config.toml
dataset = "regions of photos with short descriptions (Visual Genome)"
train_examples = 101725
image_size = 48
horizontal_flip = true
tokenizer = "word"
encoder_widths = [96, 192, 384, 768]
text_encoder_layers = 12
text_encoder_norm = "layernorm"
text_encoder_mlp_ratio = 3
text_encoder_parallel_block = false
residual_init = "none"
beta2 = 0.98
grad_clip = 1.0
batch_size = 256
lr_schedule = "cosine"
Rows from block 4 of the text encoder of a small contrastive image-text model, named by matrix and row number. Rows with one number belong to one neuron. Each number is 128 + 32 x the weight over its row's rms, rounded and kept within 0 to 255. All counts start at 0.
After each neuron's rows are labels from the 100 texts, of 14848, where the neuron reaches its largest size: "tokens" is the input token at the peak. Only what is clearly more common there than usual is listed. The data: regions of photos with short descriptions (Visual Genome).
# gate: MLP gate (text_encoder.blocks.4.mlp.gate.weight, 768x256), inputs 156-207
# fc1: MLP up (text_encoder.blocks.4.mlp.fc1.weight, 768x256), inputs 156-207
# fc2: MLP down (text_encoder.blocks.4.mlp.fc2.weight, 256x768, transposed), outputs 156-207

gate.625 [107 103 176 144  97 115 155 109 174 106 157 102 157 131  62  88 103 131  63 113 130  66 151 106 155 110 114 135 121 120  75 167  62 143 126 116 126 156 155 121 132 140 107 177 111  92 115 123 133 161 136 186]
fc1.625 [ 89 149 116 125 152 135 104 134 153 130 171 125 188 112 128 115  94 112  79 119 106  90 166 113 219 106 164  92 154  91 107 175 101 146 181 137 115 161 153  98 143 127  86  92 130  85 127 178 157 174 110 174]
fc2.625 [146 171  54  83  77 150  80 149 161  93 171  86 109 163 134 138  53 126 145 119 176 121 184 155 216 169 202 142 118 123 149 135 104  77 175  86 106 121 118 120  63  92 158 126 125 105 155 164 157 143 103 156]
tokens: "man"

gate.101 [128 202  75 173 120 152 131 122 146 152 146 106 200 178 146 115  51 203  81 129 153 182 113 106 112 149 109 133 125 148 208  68 149 119  91 117 114 147 143 144 168 146 152 162 111 114 113 137 157  62 156 138]
fc1.101 [134 160  82 104 127 107 138 139 135 189  41  75 117 140 127  66 147 163  99  92 217 196 104 135 114 183 150  95 145  98 151 140 114 143  51 140 151 138 127 135 155 155 104 190 142  86 112 116 152 132 124 159]
fc2.101 [ 83 139  76 176 132 143  36 198 143 131 144 107 188 134 136 158 112 175 173 145  51  95 120 148 137  93 117 124 173  78  79  77 139 168 149 121 187 135 177  91 140 125 169  94 170  70  87 108 119 129 129 115]
tokens: "on"; "standing"; "in"

gate.390 [124 124 126 114 107 114 115  96 157 177  93 138 160 102 112 118 159 162 127 117 211 150 173 175 119  80 104 198 138 142 115 191 101 148 193 156 197 119 234 143 126 121 119 148 131 149 138 120  95 124 128 129]
fc1.390 [148 125 129 190 138 103 114 148 171 137 174 137 100 149 163 174 176 163 146  83 115 115 130 138 127  78  92 104 123 153 141 119 101 128  89 158 133 199 160 121  86 148 156  98 123 117 105 118 162 181 154 109]
fc2.390 [122 138 115 115 126 104 106 110 160 118 169 112 115 132 161  58  94 211 124 174 143 152  46 137 108 113 120 100 169  37 157 114 140 107 142  88 136 136  71  82 138 134 169 161 126 169 153 116  67 165 116 107]
tokens: "standing"; "the"

gate.391 [136 109 175 118  51 135 218 110 115 145  98 104  95 113 148 137 105  83  91 156 108 134  93  73  94 147 140 132 136 118 100  96  99 190 120 150 146 164 106 108 120 114 122 161  93 166 108 103 103  74 161 117]
fc1.391 [123 114  52 139 116 165 122 170  96 142 144 157 150 190 145 133 141 110  92 138 173 166 140 117 156 188 137 101  79  97 121 120 144  96  94 138 124 120 184 138 155 147  84 112 116 119  82 154 118 139 118  78]
fc2.391 [169 170 200 136 165 156  71 137 129  80 117  70 179 130 108 157 145 160 114 148  85 153 140 170 171  76 140 140 110 158 125 110 165 164  88  96 122 132 120 160 120 148 175 178 142 156  99 126 186 130 166  96]
tokens: "ground"; "player"; "in"

gate.554 [106  86 160 155 182 167 133 168 116 147  82 133  81 132 192 104 105 123 155 104 161 131  96  97 169 126 122 169 160  45 177 148  43 123 110 149 113 145 145 122 117 100 122 125 142 104  93  97 167  81 151 103]
fc1.554 [ 41  76 129 106 150 113  79 150 107  70 118 106  91 119 126  76 105  83 106 113 210  76 126  84 208 136 166 116 107 148  97 126  56 145 160  90  86 193 170 115 151 100 126 106 129  98 139 163 136 131 184 122]
fc2.554 [149 119 159  87 102 147 177 109 131 119 117 148 106 131 155 147 155 139 109  79 126 187 134 139  97 174 126 116 146  54 161  91 180 113 182 147 132 120 153 117 102 146  87  72  94 109  88 136  63  89 126 156]
tokens: "on"; "the"; "of"

gate.483 [136 168 137  96  91 116 176 142 129 116 135  86 103  99 149 134 106 149 115 160 116 149 168 149 213 102 134  91 141 145  86 138 166 128 104  69  99 117 103 148 118 150 105 138  88 111 137  84 155 202  94 111]
fc1.483 [139  85 121 130 131 108 130 110 127  62  88 141 157 157 112 102 160 120 184 110 143 130 141  99 125 150  91 121 138  79 191 164  97  63 161 154 100 112 128 100  71 113 158 108 150 129 151 162 132 149 166 126]
fc2.483 [127 200 120  70 143  69 186 189 123 105 127 125 148 105 157 159 160 148  93 149 152 150 166 162 149  99 133  89 135 118 155 162 115 174 150 154 115 144 134 156 116 103  95  91  92 159 145 160 197 116  33 141]
tokens: "white"

gate.407 [ 97  84 101 112 124 137 106 157 105 130 142  48 145 140 103 181 124 195  99 191  69 149 166 115 214 155 147 159 135  57  35 136 128 100 140 121 137 119  77 107  70 142 112 113 141 114 109 120 143 122  96 114]
fc1.407 [176 153 102  83  59 133 152 124 106  99 154 150 125 162 102 139 107 129 131 162 160  65 160 112 128 132 134  66 143  46  54 119  93 177 133 153 116 127  81  75 126 110 142 102 135  70 126 161 161 148 146 170]
fc2.407 [175 191 147 103 101  72  62 164 179 134 103  73 102  91 158  96 163 176  81 103 131  84 118 112 116 149 102 114 131 103 143  57 120  85 128 100 102 100 137 117  96 106 131  89 131 175 146 150 161 171 106 106]
tokens: "leg"; "line"; "long"

gate.708 [ 84 156 155 144 113 169 167 175 109 119 115  91  65 106 129  97  51 102  77  95 195 150 150 188 148 192 126 189 112 117 143 158 127  90 149 123 132 118 150 150 148 172  51 157  99  78  97 143 162 142 140 157]
fc1.708 [159 119 108  82 157 198 150 120 109 127  82 168 158 129 116  96  95 166 129 106 190 147 149 150 134 147 100 112 130 142 145  78 153 147  85  87 146 190  88  96 128 143 154 121 137 191 152  82 137 196 184 116]
fc2.708 [145 120 121 113  80  81 154 142 104 147  93  67  95 108  80 148 134 114 121 130 122 116 118  74  67 147 117 151 116 113 135 127  72 130 131 151 140 151 183  75 125 147 115 146 122 138 224 130 129 133 100  90]
tokens: "on"; "in"; "sun"

gate.135 [110  67  89  96 208 139 170 172 159 135  91 118 165 149 109 186 149 118 109  80 134  93 127 139 158 117 186 127 152  83 145 135 137  77 136 118 168 120 137 172 162  97 104 155 155 154 121  66 194 172  92 126]
fc1.135 [117 179  99  96 134 192 136 110 157 126  78 135 110 119  92 164 183  93 110 115 103 165 134  89 114  92 117 108 134  91 102 121  82 136 101 198 104 149 129 124 103 139 113 141  62  94 196 144  99 118 144 127]
fc2.135 [140 165 174 148 214 151 117 108 123  87 118 146  71 133 186 155 131 144 157 174 114  78  97 142  89 160 121 166 145 155 165 170 146 166 116 183 163 118 166 198 138 123 173 124 139 100 145 135 151 148 154 114]
tokens: "white"; "legs"; "of"

gate.104 [109 159 115 109 129  89 114  66  55 173 117 151 168 176 147 113 157 103 104 112 114  93 144  89  92 152 172 144  96  91 124 115  86  94 114 146 117 115 186  65 115 117  85 114 181 108 129 108 167 102 124  74]
fc1.104 [143 126 126 174 124 130 129 155 134  97 183 120 182 184  43 133 128  80 121 135 108  56 143 130 179 160 190 105 182  92  98  99  39 135 124 127 144 134  82 177 173 105  73 134 106 148 148 158 132  90 147 138]
fc2.104 [153 130 155 132 137 180  99 163  79  81  76  98 137  89 127  86 160 125 153  96 121 150 115 109 168 103 121 137 100 133 149 149  75  97 144 134 153  92 135  91  91  90  86 129  34 103  70 109 137 172  94 164]
tokens: "of"; "the"; "is"

gate.467 [129 102  77 148 105 107 135 106 173 105 168  84 128 195 127 160  57 189  88 129 135 109 156 166 138 157 125 172 132  61 120 118  57 127  72  99 134 122 200  84 116 100  75 168 124 105 107 127 135 153 113 146]
fc1.467 [133  90 142 204 138 145 159 137 107  78 135 123  79 125 127  72  93 178 140 109  99 150  97  77 179 135 112  62 130 112  89 121  77 160 149 162 133  91 125 133 136 148 138 159  93 129  77 106 143 105 111 133]
fc2.467 [136 126 109 138  74 148 158 113  83 145 167 156 174  84 140 127 138 120 110 131 168  97 142 104 156 158  87 182 112 185 126 147 180 135 114 156 159 109 168 140 124 176  88 134 177  80 115 155  82 159  73 108]
tokens: "giraffe"; "in"; "the"; "on"

gate.666 [135 197 149 127 140  85 119 134 134 113  86  84  71 156  90 151 113 196 106 161  67 150 114 143 166 116 117 131 130  81  95 127 124 117 112 172 137  47 140 110  91 105 130 156 118 102 126  95 130 169  93 136]
fc1.666 [137 161 113  89 133 144 152 140 143 136 143 119  96 148 120 165 136  92  97 103 118  90 162 137 121  97 173 140  58 185  97 173 125 100 180 106 116 182 224 151 133 139 122 107 129 112 110  80  96  88 119 138]
fc2.666 [147  72 117 101 112 140  97 103  89 123 152 205 126 118 104 132  65  60 141 150 175 134 148 159 125 118 159 110 152  81 140 172 134 132 138 129 125 210 120 113 123 107 105 134 133 140  91 148 114  66 142 144]
tokens: "giraffe"; "clear"; "horse"

gate.357 [ 98 109 125 152 102 131 168  96 132 124 113 152 117 128 191  75 105 126 152  90 185 123 137 101 116 186 131 214 110 143 106 126 100 139 135 122 126 134 122  90 129  77 127 123 159  94  86 124 117 124 148 115]
fc1.357 [139 132 111 122 135 132 102 171 130 156 105 163 136 137 119 170 103 101 134 109 137 139  46  61 190  89 148 109 141 115 109 128 190 108 147 202  76 141 132 166 115 126 147 179 135 140  96 157 106 104  80 130]
fc2.357 [115 115 138 129 153 170 134  66  96 133 177  64 154 174  63 130  81 143  94 150  99 110 143 137 138 160 175 170 104 160 110 118  67  92  83 113 143  59 141 110 170 111 131  97 161 136  95  95 172 138 120 115]
tokens: "ground"; "on"; "in"

gate.192 [ 91 137  98 153 100 165 140 143 164 105  61  78 118 121 162 154  72  85  81 152 154 159 144 121 125 171  89 137  75  96 160 130 176 158 120  93 154 165  78 153  44 136  50 184 159  97 118 176 166 194 121 113]
fc1.192 [ 95 186 136  63 136 146 156 111 124 131 149 121 151 169  99 113  95 109  83 124 157 148  99 132 200 109 160 135 196  98 204  47  75 177  69 135 132 122  63 134 122 164 117  89 181 147 113 101 190  80 150 141]
fc2.192 [ 71 127 102 164 127 131 157 134 125 123  47  62  57 102 129 108 119 192 148  88 139 144 134  58 121 127 140 134 141 136 143 172 138 110 184 192 178 135 154 137  91 109 180 161  96  96  97 151 125 117 172  93]
tokens: "riding"; "on"; "and"

gate.217 [147 129 133 163  99 157 126 151 140 128 105 110 129 146 102  92  87 110 127 116 145 154 157 119 142 210 169 164 131 142 134 134  61  89 156 170 107 120 177 118 136  94 145 122 139  81 181 123 127 142 188 159]
fc1.217 [115 153 152 138  85 129 136 128 154 132 144 106 146  65 160 116 134  99 113  81  99 150 119 161 101 163 166 168 138 138 127  96 153 112 135 149 195 109 155 165 117  92 159 165 159 101 126 106  86 135 142 132]
fc2.217 [ 81 125 145 116 107 146  86 201 101  67 131  96 101 123 118 166 104 151 187 161 157 138 161 140 194  89 112 130 161 138  96 142 130 168 150  90 150 142  77 104  64  79 163  78 118  89 128  85 154 110 201 128]
tokens: "man"

gate.235 [137 100 128 118  79 127 168 122 153 111 163  72 151 103 138 120  42 181  95 125 165 180 160  90 139 142  95 205  86 132 150 167 136 139 106 133 167 170 105  91  76 154 103 181 150 152  80 117 135 108 181 133]
fc1.235 [169 126 153 153  95 121  75 158 171 141 120 192 172 137 155 123  87 164 128 212 155 105 128 122 169 125  53  51 145 128 122 121 153 121 112  72 161 145 135 108  76 142 108  98 124 146 142 144 132 120  77 118]
fc2.235 [ 80 102 112  60 172  94 121 145 104 118 145  85 110 143 170 162 173 130 151 127 162 138 146 161 151 175 181 131 170 120 147 167 115 186 136 135  82 145 129 135 151 125 163 164 138 124 122 139 126 109 108 135]
tokens: "standing"; "on"; "the"; "of"

gate.487 [159 131 157  99 110 142 170 144 117 182 129  74 105 157 166 118  93 183 128 144 125 163  98 109 177 133  65 141 109  95 113 123 114 175 109 123 172 165 173 103 107 107  65 150 117 182 102  92  82 109  89 148]
fc1.487 [112 129 113 137  97 103 125  78 157 114 125 137 120 162 121 146 144  90 111 149 105 124  59 135 138 147 208 135 150 116 141 173 104 175 139 117  92 118 145 167 127 100 137 148  89 139 163  88 150  77 149 163]
fc2.487 [ 78 131 140  97 121 170 134 113  68 179 123 178 104 104 128  99 111 120 109 171 156 178  91 117 121 122 137  83  77 167 174 202 191 134 137 135  89 154 151 129 108 124 128 154 121  90 136 153 117  98 125 140]
tokens: "giraffe"; "walking"; "legs"; "standing"

gate.165 [ 68 119  88 134  85 154 117 120 167 142 123 109 195  76 130 169 161 166  73 130  92 139 119 136 153 137  81 169 141 133 114 109 145  98  92 155 130  53 135 174 112 160 159 117 115  93 131 133 164 133 107 144]
fc1.165 [ 35 159 156 161 109 109  91 111 168 115 121 127 122 145 119 109 147  52 150  78  93 106 105 101 100 156 103 105 111 116  92 166  89 109 165 106 139  93 138 119 208 105 148 173 127  96 101 174 160 125 133 109]
fc2.165 [161 128 119 191 111 123 131 196 100 152 132 127 152 151  97 172 131  47 122 142  98 153 111 102 165  83 137  94 129 105 165 169 109 136  87 146  89 142 150 115 157 145 106 104 111  81  98  82  63 121  88 127]
tokens: "white"; "boy"

gate.290 [ 51 140 145 118  77 155 107 147 141 138  98 107 152 164  92 147  81  73  78 121 142 102 112  77  80 183  70 125  94 142 122 141 167 136 121 142 181 132 126  52 136 118 137 152 156 142  91 135 107 127 168 113]
fc1.290 [101 174 189 130  78  99 145  73 121 159 118  91  89 204  61 116  87 164 135 123  90 131 142 102  99 123 144  94 141 156 110 118 137 138 182 161 187 115 152  54 112 127 182 101 173 150 110 172 106 134 139 125]
fc2.290 [158 180 147  84  84 126  57 156  85 153 101 182 120 137 120 128 143  92 162 108 167  66 102 149 126 166 137 166 142 143 144  90  87  69 118 121 123 148 150  86 130  97  80  68  94 151 138 127  60  76 134  66]
tokens: "riding"; "on"; "ground"

gate.125 [142 125 193 128 124 141 163 154 197  73 105  68 121 108 172 187 100 143  31 176 114 161 166 130 180 125 127  98  58 127 102 201  87 130 170  97 119  80 119 148 119 141 112 135  93  87 127 136 123 149 145 159]
fc1.125 [150  94  73 119 120 101  57 123  82 171 151 203 167 135 137 108  98 115 204 139 137 108 128 126  83  95 103 140 177 144 110 111 179 127 118 170 119 170 138 100 206 117 130  95 125 116 177 161 115 154 111 102]
fc2.125 [ 86 136 197 159 128  81 171 109 142 112 141   4 102 147 123 206 156 136  98 152 107 155 106 105 143  61 127 118  93 126  97 173 134 167 167 136 134 110 130 138 121 113 108 184 115 123 137 128 178 157 125 195]
tokens: "riding"; "swinging"; "."

gate.145 [139 111 136 119  79 140 116 118 152 121 173 110 123 113 111  94 110 127  98 137 125 129  96  91 163 142 179 117 114  94  52 124  80 196  99 147 122 156 158 147 130  95  90 192 126  85 156 135  90 186 135 193]
fc1.145 [171 170 176 133 174 101 175 109 174 164 136 142 115  82 132 122  40 119  92 150 164 144 131 100 158 167 145 102 131  97 144 131 113 162  89 141 103 159 156 112  49 110 157 147 108 157  99 142 151  87 142  87]
fc2.145 [122 154  93 136  71  92 105 130 138 135 176 141 122 140 144  93  62 125  98  91 149 137 128  87 146  98 137 195 124  92 113 120 100 156 185 167  88 102  69  92 136  70 168  48 113 113  86 141 183  90 144 151]
tokens: "man"; "truck"

gate.386 [133  99  67 119 131 157 148  77  97 111 130  36  89 140 150 116 106 150  77 168 101 139 125  90 180 115 101 228  62 122 110 129 111 170  97 133 134 107 156 113 147 159 136 219 116 130  80 108  98 135 109 138]
fc1.386 [152  94 147 172 146 126  92 110 134 156 129 159 160 154 137 126 105  66 155 132 135  94 158 114 118 120 109 104 157 152 133  84 109 131 119 188  70 131  98 111 149  93 165 110 120 145 158 120 129 156 152  85]
fc2.386 [131  56 174 191 155 191 115 100 121 120 118 164 154 118 105 166 146 147 144 118 106 124  83 163 164 139 128  42 169 140  91  96 170 115 150 115 140 100 175 111 138 106 123 122 119 161 106  88 155 128 155  94]
tokens: "giraffe"; "bicycle"; "in"

gate.738 [112 165 152 156 123 140 191 111 149 102 144  46 113 156  69 102  77 131  54 149  90 187  94 112 172 181 142 148 113 128 108 159 108 122 122 108 116  88  81 115  88 171  73 137 149 113 184 120 152 144 190 147]
fc1.738 [104 108 149 134 166 157 123  96  70  99 117 106 132  79 158 101 114 157 157 133 133 142 138 144 144 134 113 178  96 105  84  60 148 139 187 118 120  56 158  77 135 124 139 163 158 138 135 197 169 159 152 110]
fc2.738 [116  99  87 120 152  89 118 171 207 122  80 206 100 118  58 127 138 176 117 212 144 128 146 121 105 134 100 156  97 107 112 174 144 140 111  93 124 128 140 119  94 202 135  98 132 133  96  90  74 107 153 141]
tokens: "riding"; "bench"; "bicycle"; "hair"

gate.461 [108  57 137 112 140 139 104 125 142 141 146  67 190 144 126  78  85 171  50 177 140 133 163  71 143 158 111 140 104 129  90  99  86 160 160 143 152 132 156 107 123 177 122 156 154 104  32 167 118 161 130 181]
fc1.461 [106 152 122 110 109 123 122  91 189 119 188 120 169 144 117 143 124 102 113 131 150  90 130 103  79 132 182 117  70 144  88 165  84 120 162 123 132 122 209 111 105 125 148 108 147  97  58 173 130 158 112 181]
fc2.461 [113 135  97 130  84  78  46 132 187 115 184 117 141 176  97 101  75 142  99  97  83 134 152 150 179 118 168 155 116  99 148  96 128  73 121 114 102  97 134 107  79 117 160 141 104  92 128 163 183 121 149 156]
tokens: "man"; "on"

gate.26 [149 139 172 152  75 158 207 103 165 147 165 100  85  96  89 128 163 128 111 156 169 147 138 123 155 135 180 168 152  91  97  71  72 162 115 172 112 157 105 159  92  99 107 160 127 163 127 121 136 179 166 107]
fc1.26 [113 164 143 149  79  87 126  89 196 122 150 137 137 176 101 147 144  95 114 121 171 111 143 129 128 127 104  71 143 190 202 141  84 113 141 129 139 107  92  66 124 141 125 156 116 123 174 167 162 123 130 118]
fc2.26 [164 144 187 160 154 133 208 126 158 125 156 173 104 113 126 157 182 154  96 147 121 142 118 182 126 159  82 110 151 112 180 149  73 110  78 130 116 122 190 158 143 183 102 136 146 127 205 112 107 150 137 108]
tokens: "leg"; "she"

gate.87 [ 72  93 129 212  98  97 138 123 140 106 155 149  61 128 142 149 112  88  87 159 142  90 184 125 154 145 100 153 115  80 124 149 109 117 176 146 161 151 128 104 142  75 104 155  93 144 103 126 163 134 146 100]
fc1.87 [ 83 103 140 104 169 158 105 140 109 177 143 157 235 153 122 127 152 170 162 108  82 129 103 144 135  99  85 147 169 127 158  92 104 128 122 175 191 101 133 133 120 152 127 162 155 120 137 146 159  55 118 142]
fc2.87 [ 96 142 102 137 102 115 136 145 123  94 130   8  87  86 125 136  59 174  65 156 119 121 164 103 149 168 156  87  87  78 115 103 124  97 133 104 131 151 154 103 113  91  80 155  66 131  99 150  86 132 142 163]
tokens: "white"; "truck"

gate.586 [ 68 113 111 105  98 132 133 104 108 130 102 119  97 148 126 139 133 146 138 130 121 109 193 100 186 106 115 103 123 142 112 169 102 124 148 159 171  65 149  94 146 124 100 174 136  98  83 178 128 195  93  91]
fc1.586 [109 122  74 139 108 129 133 171 159 113 212  74 131 173 192 141 152 135 144 106 138 134 152 170 139 134 151 166  98 150  90 106 150 159 118 146 119 186 174 156 118 117 136 162 123 120 148 132  79 159 184 126]
fc2.586 [139 149  65  90 108 124 113 137 157 115 126 155 126 200 119 164 117 120 148 134 107 150 111 127 206  98 164 165 118  76 144  85 127 104 134 112 128  97 119 108  70 127 126  77 177 103 111 105 169 107 136 200]
tokens: "man"

gate.366 [ 93 141 177 104 189 196 163  77  91 125  62 123 147 104 113 132 115 147  78  78  96 124  71 156  73 116 152 201  86 123 138 144 162  79 143 115 152 173 131 180 147 145 134 121 127  78 152 126 170 167 108 115]
fc1.366 [110 111 151  96 152 170 121 135 108 142  79 115 109  89 125 140 188 189 131  62 170 113  69 150  58  75 129 134 107 154 169 149 154 110  96  92 114 166 166 154 133 134 184 115 137  89 125 148 174 152 125  99]
fc2.366 [142 177 194 102 133 134 139 151 161 121  71 128 165  81 131 138 154 174 192 120 103 136 143 163 130 127 154 135 131 128 125 146 131  88 103 132  62 159 162  59  76 169 144  57  77 147 147  90 126 176 160 115]
tokens: "of"; "<end>"; "rock"

gate.57 [102 172 144 138 114  58  85  77 128 160 134 134 157 139 162 136 112 138 115 151 122  82 144 192 141 105 108 130 128 117  78 133 130 191 146 199 186  85 147  68 116 108 136 123 152 102 112 145 154 159 103  75]
fc1.57 [154 175 110 146 170 102 144 162 161 102 105 118 139  93 105 131 170 119 130  92 175 137  78 147  89 122 121 133 151  93 117 150 117  52 123  76 162  97  93 197  80 163 163 102 193 131 133 105 148  95 117  91]
fc2.57 [152 135 157 123 172 169 135 104 110 134 130  58 146 136 147 164 121 142 132 122 169 107 140  57 151 170 112 147 143 147 122 106 117 126 129 164 134  90 150 123 132 137 103 195 155 174  82 173 135 156  70 112]
tokens: "on"; "in"; "the"

gate.232 [115 175 153 142 146 115 151  97 128 137 154 130 162 135  99 155  95 140  57 135 116 118 132 116 150  90 100  88  90 145 160 175 146 120 130 155 116  86 166 106 148 120 121 169  98 107  96 148 131 100  80 154]
fc1.232 [172  80 145 109 206 147 135  87 166 185 190 155 159 149 131 136 149 107 149 104 142  90 189 125  80 172 147 159 101 141 144  99 107  57 123 127 132  98 137 157 151 110 166  91 130 176 129 139 107 107 126 147]
fc2.232 [104 154 173 143 147 138 169 102 141 151 140 108  94 148 149  93 137 160  88 122 117 175 117 124 171 111 118 118 114 153 107 196 105 113 156 106 126  98 130 152 129 178 114 142 122 144 158 141 164 143 134 163]
tokens: "standing"; "talking"

gate.701 [100  73 103 169 134 168 172 139 127  90 185  97 102 128 100 148 130 123  81 116 169 109 155 126 135 115 119 188  66 143 148 135 168 154  86  81 138 210 138 134 132 146  93 174 130 151  75 133 161 159 114 163]
fc1.701 [ 89 145  90 139 128 147 148 134 112 148 177 108 114 112 115  94 146 124  78 109 144  82 110 176  94 100 141 138 132 146 115 110 106 116 143 130 189 159  77 176 173  98  82  66 112 134 142 109 198 170  87 107]
fc2.701 [ 99 127 105 102 109 139 134 140  95  85 109 135 142 130 173 109 148 119 165 113 165 199  86 115 125 167 105 145 150 216 214 128 167 110 108 109 143 144  93 108  57 179 150 142 117 142 143 149  71 119  61 114]
tokens: "of"; "on"; "tire"

gate.412 [140  78  87 100 111 137 129  70 165 120 146  92  88 142 139 194 134 123 123  72 117 139 167 127 155 110  67 208 100 121 136 135 120 175  63 167 160 150 121  94 166 147 136 197 177 142  92 145 128 112  98  91]
fc1.412 [ 98 136 158 150 154  96 134  88 167 126 109 140 181 133 110 132  82 142 136 108 138 180  98 119 122  98  45 125 175  97 155 152 156 121  98 131 157  86 100 113  85 119 104 136 160 111 112 147 204 115  78  71]
fc2.412 [ 96 202 147 149 152 128 131 191 111  88  99 130 119  83  93 143 140 110 145 181 121 132 126 123 120 166 133  82  97 133  87 159 131 152 185 111 125  83 123 116 108 120 166 112 144  95 194  92  85 161 125 111]
tokens: "standing"; "cup"; "mug"

gate.496 [ 76 171 155 154 175 141 112 139 160  90 164 111 114 122 151 113 101 137 125 103 182  69 110  98 107 101  82 126 114  81  95 184  82 105 116 125 119 101 127 127  89 113 116 171 192  97  83  72 168 151 158 119]
fc1.496 [ 94 108 125 167 109 183 137 134 144  98 124 131  88 145 141  63 104  98 127 117 123  71 125  29 143  87 148 103 133  94  96 163  42  90  91 104 120 132 136 151 130 158  91 148 185 196  97  96 141  58 173 135]
fc2.496 [134 162 170 106  90 176 142 162  92 135 127 149 125 132 121 137 151 107  98  86 157 167  89 110 120 151 195  79 136 121 164 144 181 165  97 112 132 127 109 190 125 117 179 179 108  80 131  82  88 163 146 133]
tokens: "white"

gate.54 [147 178 149 153 129  68 124 123 124  90  97 101 141 160  45 108 172 123 153 135 115 154 108 156 129 128 166 133 145 103 128 113  90 115 127 138 140 183  90  95 108 111 106 116 189 118 105 104 118 133 134 149]
fc1.54 [117 117 147 168  80 123 156  96 132 182  90 156 103 108  98 187 161 139 153 111  94  95 152  73 137 125 179 108 126 163 140 173 166 172 120 129 194 163 138  88 156  98 158 154 179 156 111 148 111 115 127 143]
fc2.54 [147 118 101 136 216 130 143 126 103  86 143 125 169 164 166 122 157 114 180 138 137  87 108 124 120 169  67 134 132 178 140 169 107 131 133  45 145  79 101 127 179 138 123 132  60 143 132 134 123 191 112 108]
tokens: "on"; "cup"; "green"

gate.610 [ 93 132 157 108 137 201 150  78 137 147 104 148 131  66 125 125 125 106 122 129  93 157 152 117  56 152 106 189 158 161 110 136 141 128 161 169 129 111 141 144  91 139  75 131 112 148 126 142 137 187 139 116]
fc1.610 [114 142 106 118 161 173 146 112 172 146 129 178 100 156 135 150 104 152 118 194 154 156 129 123 113  98 151  97 131 175  67  75 138 132  71  92 215 120 190  98  77 150 109 145  94 185 163 169 171 128 134 149]
fc2.610 [104 132 172 132  93  97 125 190 105 156  88 115 118 104 133 112 110 155  98 119 139 147 141 129  95 127  87 195 142 131 208 190 149 138 164 112 126 103 184  81 100 146 137 119 141 103 115 139 156 114 104 193]
tokens: "dirt"; "ground"; "beach"

gate.665 [150 129  78  86 144 194 150 116 118 146 123 104 131 117 123 169 146 160 130  65 153 107 140  83 150 173 150 177 151  95 146 173 108 111 122 140 119 109 149 168 105 126  49 173 107 113  59  82 146  93 128 201]
fc1.665 [100 112 118 127  83 160 104 166 137 130  77 155  75 123 106  79  54  86 110 124  94 181 152  94 118 121  74  80  99 191  67 115 102 131 139 144 177 149 108 112 144 142 146 117  77 153 172 132  74 169 135  96]
fc2.665 [101 131 121  84  52 150 161 138 134 169 153 111 104 154 202 153 128 136 136 149 109 107 173 204  60 151 134 110  94 141 123 125  85 151 133 134 145 152 129 131  92 114 167 178  68  82 152 125 112 179 140 144]
tokens: "of"

gate.110 [120 135 109 144 131 192 157 141  94 143 126  74 159 151 120 157  95 124 114 186  99 176 158 122 181 179  94 172  65  94 113 101 117 165 144 171 157 177 102  91  56 121  93 140 164 134 142 117 101 164 153 137]
fc1.110 [110 101 122 154 147 177 149 160 117 112  81 126  94 173 175 142  92 120 155 117 116 107 108 117 125 141 146 132  78 115 207  75 137 110 104 219 134 129 130  70  91 100 140 178 137 122 124 145 132 163 177  76]
fc2.110 [120 120 119 131 112 151  70  89 149 110 105 121 146 151 168 143  81 147  97 135  66 152 104 130 152 171 110 117 100 108 103 104 116 118 189 127 212  68  73 139 110 159 157  95 160  68 145 119  89 128 106  81]
tokens: "riding"; "catcher"; "train"; "parked"